config.yaml
encoder_layer_scale_init: 0.01
encoder_width: 512
decoder_layers: 2
Rows from block 6 of the encoder, named by matrix and row number. Rows with one number belong to one neuron. Each number is 500 + 40 x the weight over its row's rms, rounded and kept within 0 to 999. All counts start at 0. Numbers have three digits each. After the name is the row's rms in percent of the matrix's.
# fc1: MLP up (encoder.blocks.6.mlp.fc1.weight, 2048x512), inputs 206-308
# fc2: MLP down (encoder.blocks.6.mlp.fc2.weight, 512x2048, transposed), outputs 206-308
fc1.1826 104:550506458457558537525453508579426573522464531499464515495463558471508459492504579458556471516477528461458572528497473490498510495473552523478424531523621533473491499460582466530460507452511480426465438520535452498523557515542478510456491502454491535497450562455551509546445571488466532524574509465539529518510
fc2.1826 100:479522526461533492523488485548415534529535511464540451498453535528498488501471471485509545452547471493483525510515477466500539517464431472393507424521503546441448433549548530500500479519479514485537511539590483504517495506471513509471497479523472494483495516613497585479550418413466534472401438526473526513531
fc1.1827 103:540524427423536465513529504498463511481475454489478528532589482532470504519430527486518538477530563500482522509551508465495553542478528548498520532421539522612463621512551472445550462413459487498491516453569468532540538503453505513494478399410493547508454497485554492502460528491523592497480503464464421565458
fc2.1827 105:543508515527509430523485496427509534511570441528495447516460522467487523514462518518501468428480539476511389462457488500552499483471500522497462508488512561484488439580530543484498464476471443523569447451507499482498494445520485482541439508549573537485516502491510560462458590547563492492533393511569553493491
fc1.1828 101:502537541475428576519482436527465538536548469455558547526480467453553550482569542497494478490516488476517499522540466546510483452450494510433484512444512496562498491533483504477590469492469489521533521525395510502563462446504492484467463507483475420468527422557475461516507545517529443401508471542572526516476
fc2.1828 100:536579549529455486451563489477495471529596470506489537438474483414517482527437511458485463450505459514483474470524515536488534506529556468463506529443546534513587565511478471479608516493493493501491434462528508546453464508514504521504556551547568589442430560461534541454449553508491500509460517477466462486539
fc1.1829 105:519466491527535465468509505544439582496517499493513471496458433442546528498483577515454521478515487516507547544500519481522529481402477464474484484538541423495560452500480481444534526475490482585489487408432406521511470501479514497536465496472476499456518495471551496469538486449488476451521531502510546428339
fc2.1829 098:517541566506529512536440434449427458441514469539473558552553467490396552535488535548494514484495495539540609465509463502520494515519446457462544513515544519518469501509462528505490458452526479470519530492503438490540479490516505497455515457588486544445516516434528442549502506485435518465468436507466557481520
fc1.1830 104:472484531512493511474526393466551505508509514487485530507444524506469452377521493546422489536471509420483473478495425478468466544443473532480476505497515494430571507552437453460507521515547496546482603433420498497488574527525487469493484589493495491466525516509494559456476526540518518497518529504496461520451
fc2.1830 101:449492534535509510517531418421456492457448507506503536540487528469439546427451474498538502506544468548508571489500520503496569530513506448522478412482521482510542514435518466539546510543506563436524452432519510526503504464456559557476488509447495575474478479530473474578483469449526517435503429458507434451516
fc1.1831 097:524494453536531499485475428496523559411453400481520484520537511515531524510452496464551418496528466433542507487471572494447488531513544437565562495486524515506502508498517586491492524479507542583498537471503485537408398492469498535552506447505518532553545484511494488503506551533443483539522487539453514497595
fc2.1831 101:437420535515481522508501499509527477501564514497552522547577475508519524559531575484546555561487509486507424496557515521519466546551493409537523503481526528558506546401543516430505433445521534526507490505553434451469539512479528501567452514529477485504480520458466479536520453565457502579524510545533503473491
fc1.1832 108:478500502458493403489544385471480431503446443443536498467559447502518529555535554541480447482552439558513510536466460475520539560543485536528542536512477510488498467526527544531494439574501427480500589549507530506451542501449490503451519464501523542432494431538509457565465523491502511581529430448442442436581
fc2.1832 097:552495502421534447522476549465549471494537452478496559523511443471542561442548510481480572487534499531466447506534454538544576474460576444559515540528465458506538495460520459430447499473510494454488516438522506583575464476519494402497548572448498574572516483478465524543539493502501505517520523533482584544485
fc1.1833 102:493528534476508500483602494532482511523491467493473514447456499516561419447552444524475527462461518497475477479503480479494442421526530547562432473583539507508514547517451506495500474593541496515452521582480550539533514466455446492476400524487407534452544446502465452509426513444494470569478460474523545533477
fc2.1833 096:546443590462467529531440463494479574476498523517477513487531520512513529555483496506532561441563556515480534525527496487500511424460550535452527543562543497527448556505405486454496533570462492514563488460530472467453486544563463487504533592531521508531524535463566567487562482553394496463519484488385499487472
fc1.1834 101:434383497607430500462442519476465519524525578477476485541500530501440537480433510555514456541474500503563509507522509544563535556472500534482421483529558539393495577500556505493522524428528583531494528505495480489567476527502467455456502489523505472555501506429487501513589524455506520429552496521512563434443
fc2.1834 098:511476488478554479445507513536476486488500484505496412512449513557486515436530537558507512437484516549597533513504542440504489472474485501444538488458460600558524488475580516513523542533485546522456530531466539572465497438482477439536460447486498471480454448477597472519460569522467432580479551443497481534458
fc1.1835 098:517535508479502508484529462453519517456556517588486496522509466466490536468458491399527528451526463453534501481446478580562522479468524514496469476449510542495475597528539500509513486511550464509530520521553470470544515452546485453476549576544493460537630449505533510457453546490485517500483536586582514443478
fc2.1835 101:471532451545519577415463506495484472529530456472527503576455469495507465426524461451474467421588496448474499499577567488498509513479509509525556511429521445442478473510533506448503555450490449489457523482462410481473537529486550430445513465531480500471486373502521592567435528530439534455467498550517473490477
fc1.1836 103:515524468464527428519461491479515490395469477573510490534503406520484549466460467549547532519492509505430464559510508474492570442512532505449476465448444454520573491463520565540502499513518543432515454480470500456498584539520458490539541519477460425469518519502569509550453522534521440539465471525481538457476
fc2.1836 098:460464476537457415464532538454558531536403515539494471492502512591425519449444449506451493508514526501521488521484409506465448451478485501484442435468494422444571538534488531484499471497475508467461499471520473546417528528547534484527553558522496427560472519448501488473532552485461497526458486544541505487486
fc1.1837 093:470569467478528488464535493538454530462556504525540473463541515498493472478527500495483528560524485499503500567533502424489508485558475521534487436466466461488503511402486510482569486521512421504568515498499487484464483488498550462510406440568557495489544538551483415574434437545488423516496491573536487517536
fc2.1837 095:536441475499462507570502528548500505465467615524489499439460393503460505520473538456441468472508453510455489493453482527552520501452520548496452533538531485455480503571530447411545565515541537542486572454495494561566456447456577545479537492509510488556498517566588474477509500525471479504492457465499532544492
fc1.1838 089:487429520503523429560496506498529522462464467434483484488542546565505515472502581487557500413463523487482513450468493440489560483462508553572483423542518610443509515538558574486485582509471499488535476475469504458498427534421411517453512480532497453471409464492521502566423505451485502510577450495474525556533
fc2.1838 100:465450518547514474488451542483486494528507559622440513497521500476546490479446497523479561497476503485430511505440452537453434539509448470483519464549600506511501538526506479463469497484485538481559532519465512562549512479482514514546469500489484554561519550552506533504524530536566459434507531553499515459479
fc1.1839 099:496466525511563550507434447566471537401552553468497509528543533435499506471576453573493493507486546507504576480530536564521517546467522491472500472545521499532503533500459494549528505507567447512538508501425562563436547421447496513457418516503593461488530477568500543522486435516500433471484480472519442502493
fc2.1839 097:510491540565501506537554517507560507510469494505506505608470498495439440556456472452510508537485571465494438558553573501509541462471528505477521532451401443448587495495430440498506461536469495461525518498489460551566544550515531470499527603495489543466603523511486462580493527425478500457495427471529531503556
fc1.1840 105:585473549472535501513507477497470479560529534526591436551491429473462480540576445558518490519518536492516549552460453482474453505540535493485510529511472458553498526517456509523491404536517507485520474539526508592465461506477562465455499501574454498554429485563528486502469501506479486425486485512545577527570
fc2.1840 103:514507519509540433474448530520415465516534497559524528506483433488554494519520549547514443405456479498497562533606545538554526445463515496557377506462486510485498562564527497568502474446467491489495470451495490542567521536505510494493511545473492545488476542504507484522497538529512534552513522545571576481488
fc1.1841 107:557420542455524527450442444562492572534488556450520571458589344479458470503551502530486541505518484488523516495492587465563468521523511570448547473543555529549629552584570530519524481509516494505505520491537486526503502472540533493552464529503449546526503440503606458578552505490479487526486484525514449557493
fc2.1841 100:435565541533517490488453490524528445539514535454471562559473467408405492490558461509543492589471426501486495531467460552505479421413481498487442538497548626466526520520478535499517549513480501481590541488439558475463519506457419490481489515492474412403522503579520413492485448463489505473419502437527469523485
fc1.1842 100:515460538564461473485521449543476534438527488457416540515518530469532529471510476548423504542443518420574495514527491517479455560493569439514446521500529498580569488465467514441494525517475512433511525501491475532499518545429483549458440534509529558509493462524512442543546483500471498465555478454469449605449
fc2.1842 103:493442531457484502578498550460492417450469501571521476372552451540530472481565464531483489518507546515492462436523555490537432488518481453546470532465548534499413631543488494524485519450408455561452515501474536491522520503542493517537467425509502546454483537501466519486539498468482470504515483499456445502531
fc1.1843 101:542520484532511494444500508503556480494513397509530461478573449505508478493524470461532526492477498539528439442546467453474507485477496514575529460462594490495500532502490476616572535578433476490449463504492446552500533502525497443538467516509533514534476488500516434540534535471451461443509498613460499510507
fc2.1843 097:500446529538587499505544484564541455552567542479503493519523546516509594486616443523458471493500480531461499584459472573498514490479521537455496529588507483509447521492584535486450517563479602490464511445479472478580419536476495436503509508467483550493481578484546574440507535444502516569532491496498539519501
fc1.1844 098:507610471482483414510457502533592465422482579539480501451540512483517486518511551532531503521504447526488443509466489564473504475485533524520526508531585503516566514510576465528553439479523493517505438472461492502515468499453558490486477446559524461465461558408494553539474536443553516466481509506508593524475
fc2.1844 100:452429451574479500585472462448487485493502538473523449535546482485504511443477495436474553517513499427522488479506531487508533445554491475555462537474557613511544509516488530440556496444541527520493538463549531470463432471526495536506511501472435480455492513498460497579465506474564507456502465480457588479482
fc1.1845 098:555437486435509515539524516523482468456572465446434558510523453516560527507543533569494477483575543497489501496448555442428491497468556461475442478529436500499540554497554498542486492509440543515549580466495483506469544514464434515512523555458572510462521529472527567438454454458445527466518488506622450492444
fc2.1845 099:519466473495483455483492517509452482516492501470470447559466526484520478483539509486527531506512544516534476546517510545578561509479546563499489500552483475543468518529557516525491530499597484486406528493446482385473495491486520599440483515483506559491485480440507569470497522529453447520511523485477528501487
fc1.1846 110:490497502409493543528482560584519501415507579486498483520573469503512564498515520506432464464503516478466495475557483448444495465474499458484493515499522470452566493546542448494421558484456550516549565480492511490455449514509425534451499563445481501508494512499464502512523575464511480535512492502513541499424
fc2.1846 094:472523504520428432552531532499534484533566538437545517489457556500455442483470468568424513510476499494492542418524449529472513524547523533480445468524525417444496536524485418457518520436548450488515510504502454482515454501504475465524514460483512494475497486462578488560509536454534472542479458581502464522531
fc1.1847 104:498491491517577464457516550519508531507565518493542499539537442468400563560437526544580483554507466530516492524441541455516505516478465503466507491402547446465495573513511417516580495497532514493534528528502493556458561526604489501516524461597473484510475563541576571496540493487548565538426522550578497451455
fc2.1847 099:559495506506543510459466477474520498523472494468614547532531525592493516487523461456478537497448493445469474574513420498531481516512509520553511583485476505550495574529492530455559515541532481528492547495455484523576456491512522489538467469483454618520404540524537493518519494513498490512520523486536509545464
fc1.1848 102:491509471491481530527438516545456462502533519522448460536537485508566416528579503484476554519459428481522511481473519502505560450571421467515528500561492532580538508499589582513461479463515446461440582534545500436474541528525468488538521480569523572547516579449528587512483560512516540475549534536533452507498
fc2.1848 104:471515505394489440469489537470505479620549547456510439514486530411475511422549426569469505469495447536481503534557543498496526413516411512504578444499511465493501561472517447543522464480527552521534479465466540513500448509441484454444468502538523536549551538523516498466503496494534495511487469484550519447515
fc1.1849 105:486484492444506541547513490460497565405463548489527531465613515549495572567492536556440517465464440467531537524440542492496537437426479479506598507453447528548479579496501547509551559473475492518497495505429528460548491446448464537431543463407532431517433495513510506493483427505479500459473486539522515496524
fc2.1849 104:527513473482601480494514519478485539547514552484445496510539500500460491460417574473537513524536528418477472400513520447514535521463502458468550514549523508509512549508519517525458491464516527568533489518521486445557477492541463452452508573454435510510495459503516554505499470453493559496485556492524495593478
fc1.1850 096:508473454528483461499468546431494546514524494518587540560520509558518490506488535464522575483546462473450415526502458544511536491564500508481565536475517489473523512491529515555475522455513493477581510553476396523515485532526477421442581449508438417540418479502476475507454485528515498410503505498517534463536
fc2.1850 101:494507466445483518489531513529479422426485474493465476505511473471515472477562493501570499517476514444505524418542478454530499500516494446482451488484485539488601562516457474454466520483546463514492527446550393461512530391448491440533468445526537525506407514486440463494516544470532497549485577482457454470477
fc1.1851 100:435512555502468487547454440439529478463488480489495458486501501471573489542572548517452448446509462500540455538493446537462510574463527501482446472528504465513471449609465524484498450523505548483529438536464505577504475526508432470518530477490534530487446580479462485457454459511598539448436501462519534453535
fc2.1851 094:534536461475526488475538522412474443527574474506524495481481501493540512497520550513534542448488499480465493502498532480487474525462524466447511499467505481533478472527524516627602392528525457579513505556507536460478425503466543552478519437542548454481533480548466522453560482527541426473548472555543468432432
fc1.1852 101:429459517529498532519468534482511463466516492506479543565538557539565547496509454490502522533507458499503502483532500580530515519593496441470458526450483454551488535565574515493511519496516566485483417502410551462526580584453512452428498507467571492512481595521528490574544522425457467475463497507580485513547
fc2.1852 102:495418482503537460516514495474498474588503600472502502471501517494507434462586494511516465477477514498514534464515476495493509545473447508504413518488480471496511512540523475493441476466487492443507516477520564490551479557500509522426465496525441526510515486539517535457459481593534513583402552446544492403539
fc1.1853 101:536488524486432520523483591528489527522487480520461480572559539523468516513484481515487460487559553515514506432489537541446514539526505465504483512510487506460454531501494455514523498508447482595484514513456450487524404519514536475406559542565497489441517452552542541497460517512495480495452477471476429516481
fc2.1853 101:487558525523535470547461468514527554496585461490503534542573455511536497498496475498489491486492471483477487506524558440433517507577551499511526471476498492496485510532532571549559489607435466538449579586562482477474533546503525499510559467427511483474517522484551386500474502436476446508499486509518443527515
fc1.1854 103:527470574487513529473478480505486499495574488583490420552442485529525471481500546486539536554528518536444487412491505573518488444508467435524519469476489533475484547520545479492481480518425459509481491492443453483570511530535481501485463481522474468463532520503456526487541540516485579450488498527506494575507
fc2.1854 102:529543470457476553588517523552523513523506534529518520426500545543497496460526526535445546531537472517464486577484457456556479500456403538492542510546416564469521503468548449484543465536525502546459488491536450496572495513474446446589548481517566475491514462505450464441485535612460511491499521458519475459493
fc1.1855 106:507500517555488511536483534521503556479466503504481485463497529450498466417474530485483474555527535485452461470553512522549418447504539545504447410496559500548466500500445507513506537505426465512555538487527544555409508506574553520492453460551526491468489495504499561524440514546475474505515555519438481465431
fc2.1855 098:561493507470551523545487439485468516469494488496512534479515474486585464493462505461501504494604468488594464560454490567523495470458449461534453502437428545474480470447487484556496517535524543478537366493529520551526529513505485538564506493517515534449434543510470534533445520460531479544532470517498541567514
fc1.1856 094:491500459549479512473459520544504568467515540548493461443487447522528445481583524474551495552525565496481492414455494486421552472494500480481498468433476456542498502519490465508490494499512447508453479479499543543457512437464523507498483512484478499560507422473450614521558485517531490475523465484483495495552
fc2.1856 100:443424423441399493529508502442475500546442470506504567455481473528555465488431542586491510522466425520492383476536500468449550432454480577483428478481484502422523458505515536510493463473501454440439471423485600533519425448496525534568479455535502538445544496502563531566536559572472491493502569515452533507437
fc1.1857 099:513555449473512471529480548455438455509528538423564540480427540552469437469551452577478506505476445438519474539436506528458441479473527520472509495507494444472465510552488434569569500493542528544527528478456491539427510373451452504495473511473526468475460461479504431425582451494484484442444439544477529515528
fc2.1857 102:567551458498479503507510458496463444452549461488414538515484532516533466441548571420515508484531491512462525531539500592472465526447491495482502494561517504535482442427520521483476467528483478521510516553491513433508474500476535494533501447491434459493479492561417498491554483502472531451471556545541462405507
fc1.1858 100:488491553506591427455493515477509492469549519451469532534473530497480465445517523454527435538467493508443455524514528514445478547458520467494521493510525457470538471479518478542488491489495457503466440508536533582503443496563502446463463432445495489462521463455551498465467540518479480511517538506529472492523
fc2.1858 100:395528459429529508505391578558459484524521525495514515583466461514436466476542477461517472414525508451477480481455426498465421457478549504509507444484490556427490524497510462501421527503541470462502533536371497500554549550450472434407507555467526488448538481545409503550517488465530494461517480460475571577571
fc1.1859 096:536503497561506462465525528544466529514565438499557476553529408560531487455452466519501439423438501487487431479459481477465542442518549492487487503490541537486499506453443480409492462483434476537498561531540442501577463571542508501549529592548494579521540554427472558486514533490505502530500527443387474463489
fc2.1859 100:567508522483527589484465506419495471519524527535545475488495508470495423523531538473553485489545508463392486472559517547465463412470548519505488526468539506481429537522534522451532528481513506499461549546451506443542494524504505523491494449464466529440536503504534551498489451489477492525468548413464488508477
fc1.1860 100:517490478533481469564560540439490470567498498564514532516425464573498549406498390545489527533451493477446512506501514493555527519483473527506460515526522471465469484528532529495513531523410453505458513513435461535552529506512490504420520505550494515549494498454430526431452520512558533561476499547546550506530
fc2.1860 105:512511559405573476478454438570528492538411506490470520466431466470477464471492504517497528544518476515511508525466573442470543457510528561476472539473518505484455530523548544552559479533424511516428486472513564505573562453475479456472500454488489516520555515562533491532519568494450477455490438589518496470510
fc1.1861 104:482465465440521460516461506444529522503485439452537584433520501526522546564509505561468480468493562520525489477459544456462494539570421457506478592467506513521416465537462514530479486510492480483506481478462448482562494471569526483519529539421479514542562471524510492541555470459539456562514507494523537443535
fc2.1861 098:458472590521532514504556514425547526516407525491532485523481446451486452534478493514512435518419499498462520516512517433466486512584526511497562529508472494530461577478440426530531503521439553437546422547460499562529488523545499535491452396457546456414439505465556491493472542490464395520481465517583450515398
fc1.1862 092:520452513521571462543505465542505478404481479531437514496489510514523494484483471545540447554408466460470571472517527486517520490444537538530487470506490455483476480478475500468529455427497429464526580498529485484491545509534556548498468519500530584529506505505452525518456454502461539531506530509468400488472
fc2.1862 101:505445496512462576533452462443552507524505453422602548519540475530506494501437607508462486523542467487505484555501447530525439507541549490451451422488468474466474499519484574532502486504480561559556540499491484464515442450542543540481501455498550477498545535487600524552489573511592541508482488533526474481528
fc1.1863 094:478543492529533518422511550517518474590454457480524486475510494506495540506496413491531458511458482558469478478490455504475411498448557550413435552559565538520495518567514550520500510517473490510518455494483502506540547519540555501472543541475498518518495494462514489557489424497495535534467481489510555450533
fc2.1863 097:511541492482598617517477511513539473439533502491574525390501511468533532463415527506482573599514564449431503492596544471495473445560483491505444447452487524464477504559483456449535459476511503549478513443442448598522461505552487505449407518475514556562481468457524532482493559473425483456446460493544522513436
fc1.1864 103:439489521485483491532460461572502495412462488475476531478571466500490552474472565460471491565438488542528512449501484486414541515492466539514527429465531561552470519481475510485541495526534535508494436461519525603512477446445445479438542525509585581407549564504556583522513494488503529457502491499510479491533
fc2.1864 094:493531469526518587526526410536513478517461450544482500519542477500521497447539493494410545442497471530446463551489558540432470551545520519507484491527544519457466529471453481435537496557403385468523575503485411502531447520473527521556503495489447538487538493457419470561527565524370481559600579504598523561485
fc1.1865 103:558555501592517489434460491504492435483488512490482507453554537449513465480503510473454514514500528539538507400573572540496505525510503531467514460568578436552485544475608524546535592522435548527456530479513518501464503513543514543492536518500537517543588491461569460534495541558526536526517475543480485548502
fc2.1865 098:532493494517532516481472607478594459508473505553568454502460537533521513560513456489471525456418598548437493525502476480460530499529511529521509506454484471449433526521466557542515496507536557438439466470459487473482425544487450494499486511424529480494487547484500484501444544418491468429515472600487528562511
fc1.1866 102:506476559507531542485546501486467486525525483490465525527456542500566532513514523485458617566500484563447528469461538484504464410456552441464478513521585447586512575529563664534575538598493530487447499587515460602527531525499519491519522468429567506531546566478540543441540473515532486479464478518524515480489
fc2.1866 096:471542515450491479543540438495473451455576474460467581436421565518430524431505489498465532467575490543497487531478490488500577566476500546503498472495451483476512503527428483465563548453471500488546531506520443519535519410493470502480513476523486505447495524480478497454434508444486500464588588487507522514524
fc1.1867 102:486503548506458445474547544480471480479562477468544491581455519462579561514525444491506569520480584505454475462395433503536468490539489423473502516498557511467530503506501503547544513506411567486491514509451462566565520491517509511422542462509452443467459506500496522465483577474487528506430544562471511502533
fc2.1867 099:529589520462487532479557495540560463537526551496517433512514485508424453510541544480530517462448475528446469476436585534470460503451578508427482454557481510419558598509521462430496448441590524562565509471516459425518509449518429472497466500523524511470443462502514519430514481565473514484524468516487487548546
fc1.1868 100:536492471513512489491512444463423516506469577511463476461524479555526597536464563513541585477512545439520476469595612496556540499516495537515508449533572534523463502547548520535536529460486502457517499533483512499478569564479480477527486534548412502455531434529445524509447587538593483483485465517498498520530
fc2.1868 101:439456553523560532557428504544485508560595543438466456522498569499553584539410471481512539516512517511560489486552516507450479526538475473521506555479506534427570461619520541521472449531526472477552467491459501420438536420470541437554510519491520503494478454536462526394411508548567491464508437548508553474539
fc1.1869 099:498462518511503525497451437578582515572484462505522479526474431493559497495568491466534481521522473422522538475480554471482423479556501512510510465514526477494507506499594489536422497534528499505505510558485490540533558538479526475547467495497503475554517511538512509428537496488482569502501503493489507472470
fc2.1869 098:464463531502523448511462548482550519590430417513504556524510470548470555494480552448504489502431502463485540506459464485506489550503556442472543537548484552510506581507534470441533551473508444422459457491457469435500504473477557539465579476509492446552464505523466428570504511531560481519449474535511538507535
fc1.1870 098:519555481555523580513500493552549533462492613540460507514526515547452513505511464474425495545515476494490544463519548489502526498455534526539481452505535525478518458515564458481460489513531547454557481504464465510517450400438560464448564543489563549475472529507503498441527495445496522493503492551499531611515
fc2.1870 097:431506531514396495530543454474524512521470511484545582517516460461515572487428476535453512503497476433528488517528511464480509520473553488482464512416468503467500492545575522497445583534572444522485544488503551447498447522520422503549449555494561545577471485501408474513461455492542483511489459475462448466436
fc1.1871 101:521515517558497501515516494572537534496491463538478495467489499485551432530582429508517421427424517528448480398511509550479581459481540550517426554532441487435456498439470483473433500534430480445474402560455453472559481586471495559501567487478436467499517508526547469623463483512502538491504459534476499542531
fc2.1871 103:476546420498529510502478512446575456471486600546501456507488504471459478463531483449487508543500497535435477455485453527411562521519457559557481528497545481517451442493476548525576515480550442379529457549444472527596532510534530457475498567576455476505569499479498506553534478552523534552475509523483474567484
fc1.1872 101:471495539454510498496494480462464567491501497519515464533463504578519526543523517469476459527453507475504530464550572523441509459504465488537440533500625560468487560451469527449451467494566470529491601567542498482462479466535515500573532531467409492599484502545496511472479467478425490517466498471567533492528
fc2.1872 096:504427497513488473536589469540442490463466483478553474484523509465462483462506490493492537449443550523511506518458524459502505514495563462517493461560545549439488441554473500495487487465505419481587527515496561496543463529520556457452526488555487493571543457461462484464441532531447486482529527542495507489520
fc1.1873 097:529451521524534530500481492529534494477482486542550520510534454466571447465507528525554490513513492526516439507509492505499475480532551560466531485529504492495561459493532485504498450533518500515532411564488504536528472519525515520436463478512503499454509506504524488550458432445589501499503524526497615497530
fc2.1873 100:481554473545462594468519502388506465518468459454490506463550520529443528511521548482472489529504512395514563499542475467497508516471532449440480513548542477512449482505507523475441479482536520551549507497452470596567521536509494472493504461544530523539540467457502432504482493469534492476495542487520617467490
fc1.1874 101:456531481493533555481541470424471555504459498485564512492550512486516520465558502460512448455491572536447395463467535544567508501446450493464523520495534513517556537475482420494540500478526532524450512462567495514522439438532442477488481411542494487529531546583517581452522483453476459490428514479525539474508
fc2.1874 095:505425487474445560534445491507492582450472499507499475480455567526480545439516469587496466506521488470470491497434477518487611483502462536482461415485506502560532541472486451483481529555463480546444476474532517489533504501430426498579419574525429506471485434615501501475436488435531463555512475554552499468500
fc1.1875 099:511458475521480504432528534558422466485468575466602501556503542499469518511508459530478474531535552460502576503529509492498474459495529593507482502479491502504496476503478566491482405431450533539483479482478457567558460539479504563521496482438503573465475485536482414414491430472491474516519427511472473486519
fc2.1875 097:486485568511501487528492598567540481540469462526533468456595498534479462510453489506518547525516502525505517466470542494493440517535424539470589567489522470502484536508450504518529517494542494502538562490457518519498517535471466531509490425491457582501403448496493518499499514474503535460525532390512505491512
fc1.1876 103:509466510508439520546584545456446547445466565531478495480468485398517483495489501452575501558525477458526438492511485546508524503499472537502482453453478442506509473430459459506484521493469537444463546464455496503510473539462504548517559455530528491479482470467531477482576525449536486505482494572540496521485
fc2.1876 100:488558519569477492547471515473506524544515482468502525513488582463572492428549437484513482417393514492539469543540508463542502469443486541530570427587439540475505500448426466542485482509472510478525519483583464487575490549533488483458498541445493492430510549484506439559500460509414492527518488422468525491551
fc1.1877 097:552533505484470505450453463455560451440459430553422531507528540518524475522458527495497447482504501440493541524482587485539468543510549476432533551533466558525495534526529561492546475437485554429454473426503443452508521479479468421479477493488482516477503515529529519553525456493583471507496488519601519549460
fc2.1877 101:426517503488541516495473519536540458571554504482545473444486549567449465513492407436524539484490444493462555472539482523547503417476491522509526541437514488423614536526552517453551507524533579543533497432520461546479462562565413477451439494511537431540545492500503446543518472526506446514521428470502572534458
fc1.1878 099:455542564528461491441522574461463506515558453532490531448463538452509487547461553495475493517529521484476539492510443521506529506559445475505462549555493485472479586506487475445452542521494579439518518498461522404520384526544431549472485446588476517499482501420403478538536526566451604495488568518466480574483
fc2.1878 103:545481462505460557499504461464503516461476453486610461512528533494455505479511478457518511559447502400467477520431502556539508498538538474445530495574530502491514531471438438476478480496454438459473503491541519457526562497423501525389438585461570464504408556473514538544524515603543469483569524461533476513496
fc1.1879 101:525550531446535541517417518501427493473483513532454479422476460555502476508461539514533508452511472506482480555424439528515524467526599508521512432493502514452473513557470482471555487500469565483497484522452416485530536539490484483536471494443453540555492507410439514489529483427455516570504513490459416451489
fc2.1879 101:530455447535579497573434532489494529481482530462550530475489528541483507481465517509525528493536538463514461559523497465550440549504460486442443550458578444472531508527499547470524465480506570530580555466469438503511509447496499554552497479564508462514498530529447501465411522470453528506483508546497581518457
fc1.1880 098:473492484552473519472461574493522503510541513485493479552504451466439594509580465488465528487515491478504475442529511482557529516550499453505538508506540514468481502367525510452416511467566553480535513471545427552517513503484519491511459501470456491538516496445523512514524510543448536484566503476477513528483
fc2.1880 102:473504440523540465443477501522418446483435475464468488489507500456505537506545554495556544480486481495543589512483567514527481522509515614522492560489490537468573443469484527451526458522542563481554452529547475532458523535467538509513462500495502569535578493535492542503545496547538500471479515488557450483497
fc1.1881 097:447497439510491522495537466475545535474468466425512478513460448497491465556517485548492540506520514476502461445560512544469404523467511471486516501504454599507504480578545520498483439483489428536464443460573551491518540516592501493445472406459406509480462540491538530512497441474537464499577501387530440484440
fc2.1881 097:523492460560476429507516488510483530532489558554482524498483495510594486517522418426452530411530435535560475499500434574442510527482443512515435531498479529451514538489507521459461431496510507481537453571463575481429535506528520495417460535512558461457513560520540569525445486497469532492564481511537518448524
fc1.1882 097:483519544539510527491491477530479464544464501502558544517504501488543476546518513489510447433541491614433527497562483454464541514512466471464470481503514454510517596500506495449519484479538517532515490466573514556458465546545453462548535519601461458475472549486532602496488500486544548468464493448502461528537
fc2.1882 098:488508543535478519456451432548532465497508492501450464426497497502528489439485532459549461437525514536530544459453542477454563452475477492575515508418448570536457459574475498481462521488480472547569540443424520505455520423525503422493489481492554466473521431523533477537467575517490529450484495510449434484531
fc1.1883 097:501516504563476489488492534451532478532475529476422497505472474523497548442534462464514488509534432492485485483546511541472537534522541490492485512526494558485505486607535580529423459466524548557547486498518461490492491531491438499537473498506505517503567475545501497522463549544475434507514469560542496527514
fc2.1883 102:453522525520484483476556538556532545532475548580462440481540476481506414500415490531491515587548518530488562521551468478439457518512492451549548458524491532463445511488508491475422479510536468482496524456553517476454512512494507416585484488505483525509471522487502512585544587436434549394542443471472443464519
fc1.1884 099:503528483493554499516518503579498469479494492483526517574546470461425458524460520473544480455498463510502508406581416516531553500468540533479462532482522553497501499498544562488573512434424440495540482504509583498498545506449413469489501486455504511522530546545477496526505517542519519457460509502463561507534
fc2.1884 100:499462519515489479491543523480463560488473555486569518416600475470532546499498576518516513506525473481578425549529492494480461525435456452593528470436420582541581553476464477476485567503472492496523496550509475485476494517512449475483512498526478546477543522488511515462548423448503440521508485473496487545454
fc1.1885 101:512509471482526511459503473499455491426478462488527576601452427457484558473530521484525489454439467518510425615460535547512516523484583550441446503448632559521472523531541510447474530539429531469488491523497563515498472430509463476448546539504526464427449503475499474508423515516482519571492506423472531463458
fc2.1885 100:415552470506522512539494448469481432498509517550524476479488486587468472520445532580453548528571556443516495508482480457523522536502435392496470521499489529451528427550433485447507512488531535460428562516542464484466455545507442451481481507453505534485482510509544539492473559455527580429480547454479582474488
fc1.1886 104:544505495504443516587525514488442495486508450531476548383535517505529497517480509498529571499530560561541513579531455431469501537531495487504621614504493466450534568430481473510483490506566566496402440465544506474533524498545498494445501427523519548440481537459496462578524521462504532513430492530510490459479
fc2.1886 094:459531516468513524456538537477503500516442452512485486505543548499476425568415445479484585437457442457499526489425490503434523517526541501475533498603590450536456492478509536460491460504494513450542526385499552583488485567480512543559599451500498497495506516498533407480436524537544428491525484470421529427531
fc1.1887 099:567459502540495493482461486433521458498555484437454512573545467539561520517480474527483578480504550574540508467461482557474530548494523540418450487497636502523512527584551514428415557569514559476450473561552539495508550561476445529480538455483508488455523467454451469454502554547511527445577461554474557460509
fc2.1887 102:489483512458525531555492489535564425482559510509426487426540547548560494482463521508513486508530469542436443471556579489502460585497529513448578485490464500474524496510506568487434528499486432557549493506526483530474513493494553581473510508482502515416466555459527394514569522508522540517487548535460469445513
fc1.1888 104:498575415482466519516466499397445495532483578504506454487462491489495469527506499447457437508451518528516522526502521574505458495552502517421535522465483502454505454439510479526472470479524493495538507517422482511501519540439546536445458486483513499517523522548495548513550496568458522548399515576502463480469
fc2.1888 104:497537531421453513495523513454465515496543572520557512421540561474478493519437545540470482494420501529533463543500522545559475478475534507401535456495477476484494464542459476545564564487465558556503459531451539484498470496475457481517501496468547473460435472486480529516491434458462586541520500538460555534465
fc1.1889 096:475454472497551522509513484487533510514469519461493478508523439482498430527487560414511533520443517487535529487507422545504513555477465479542477493520522480502536497468583470501502512547520547517507522496447519465514431574557500476609478462543512397531489517500503563529508529516522502466484529481530512506447
fc2.1889 095:470486497494516541571535445525472516475561538583491534482482450502491521509488452508489553497504487451439462555519476451525540469491483561596486524532537502379445517523489489489458459494530497498465499533474491561497531521526493501513493489521500452414519484516458517452463516481527515515461475556547523487502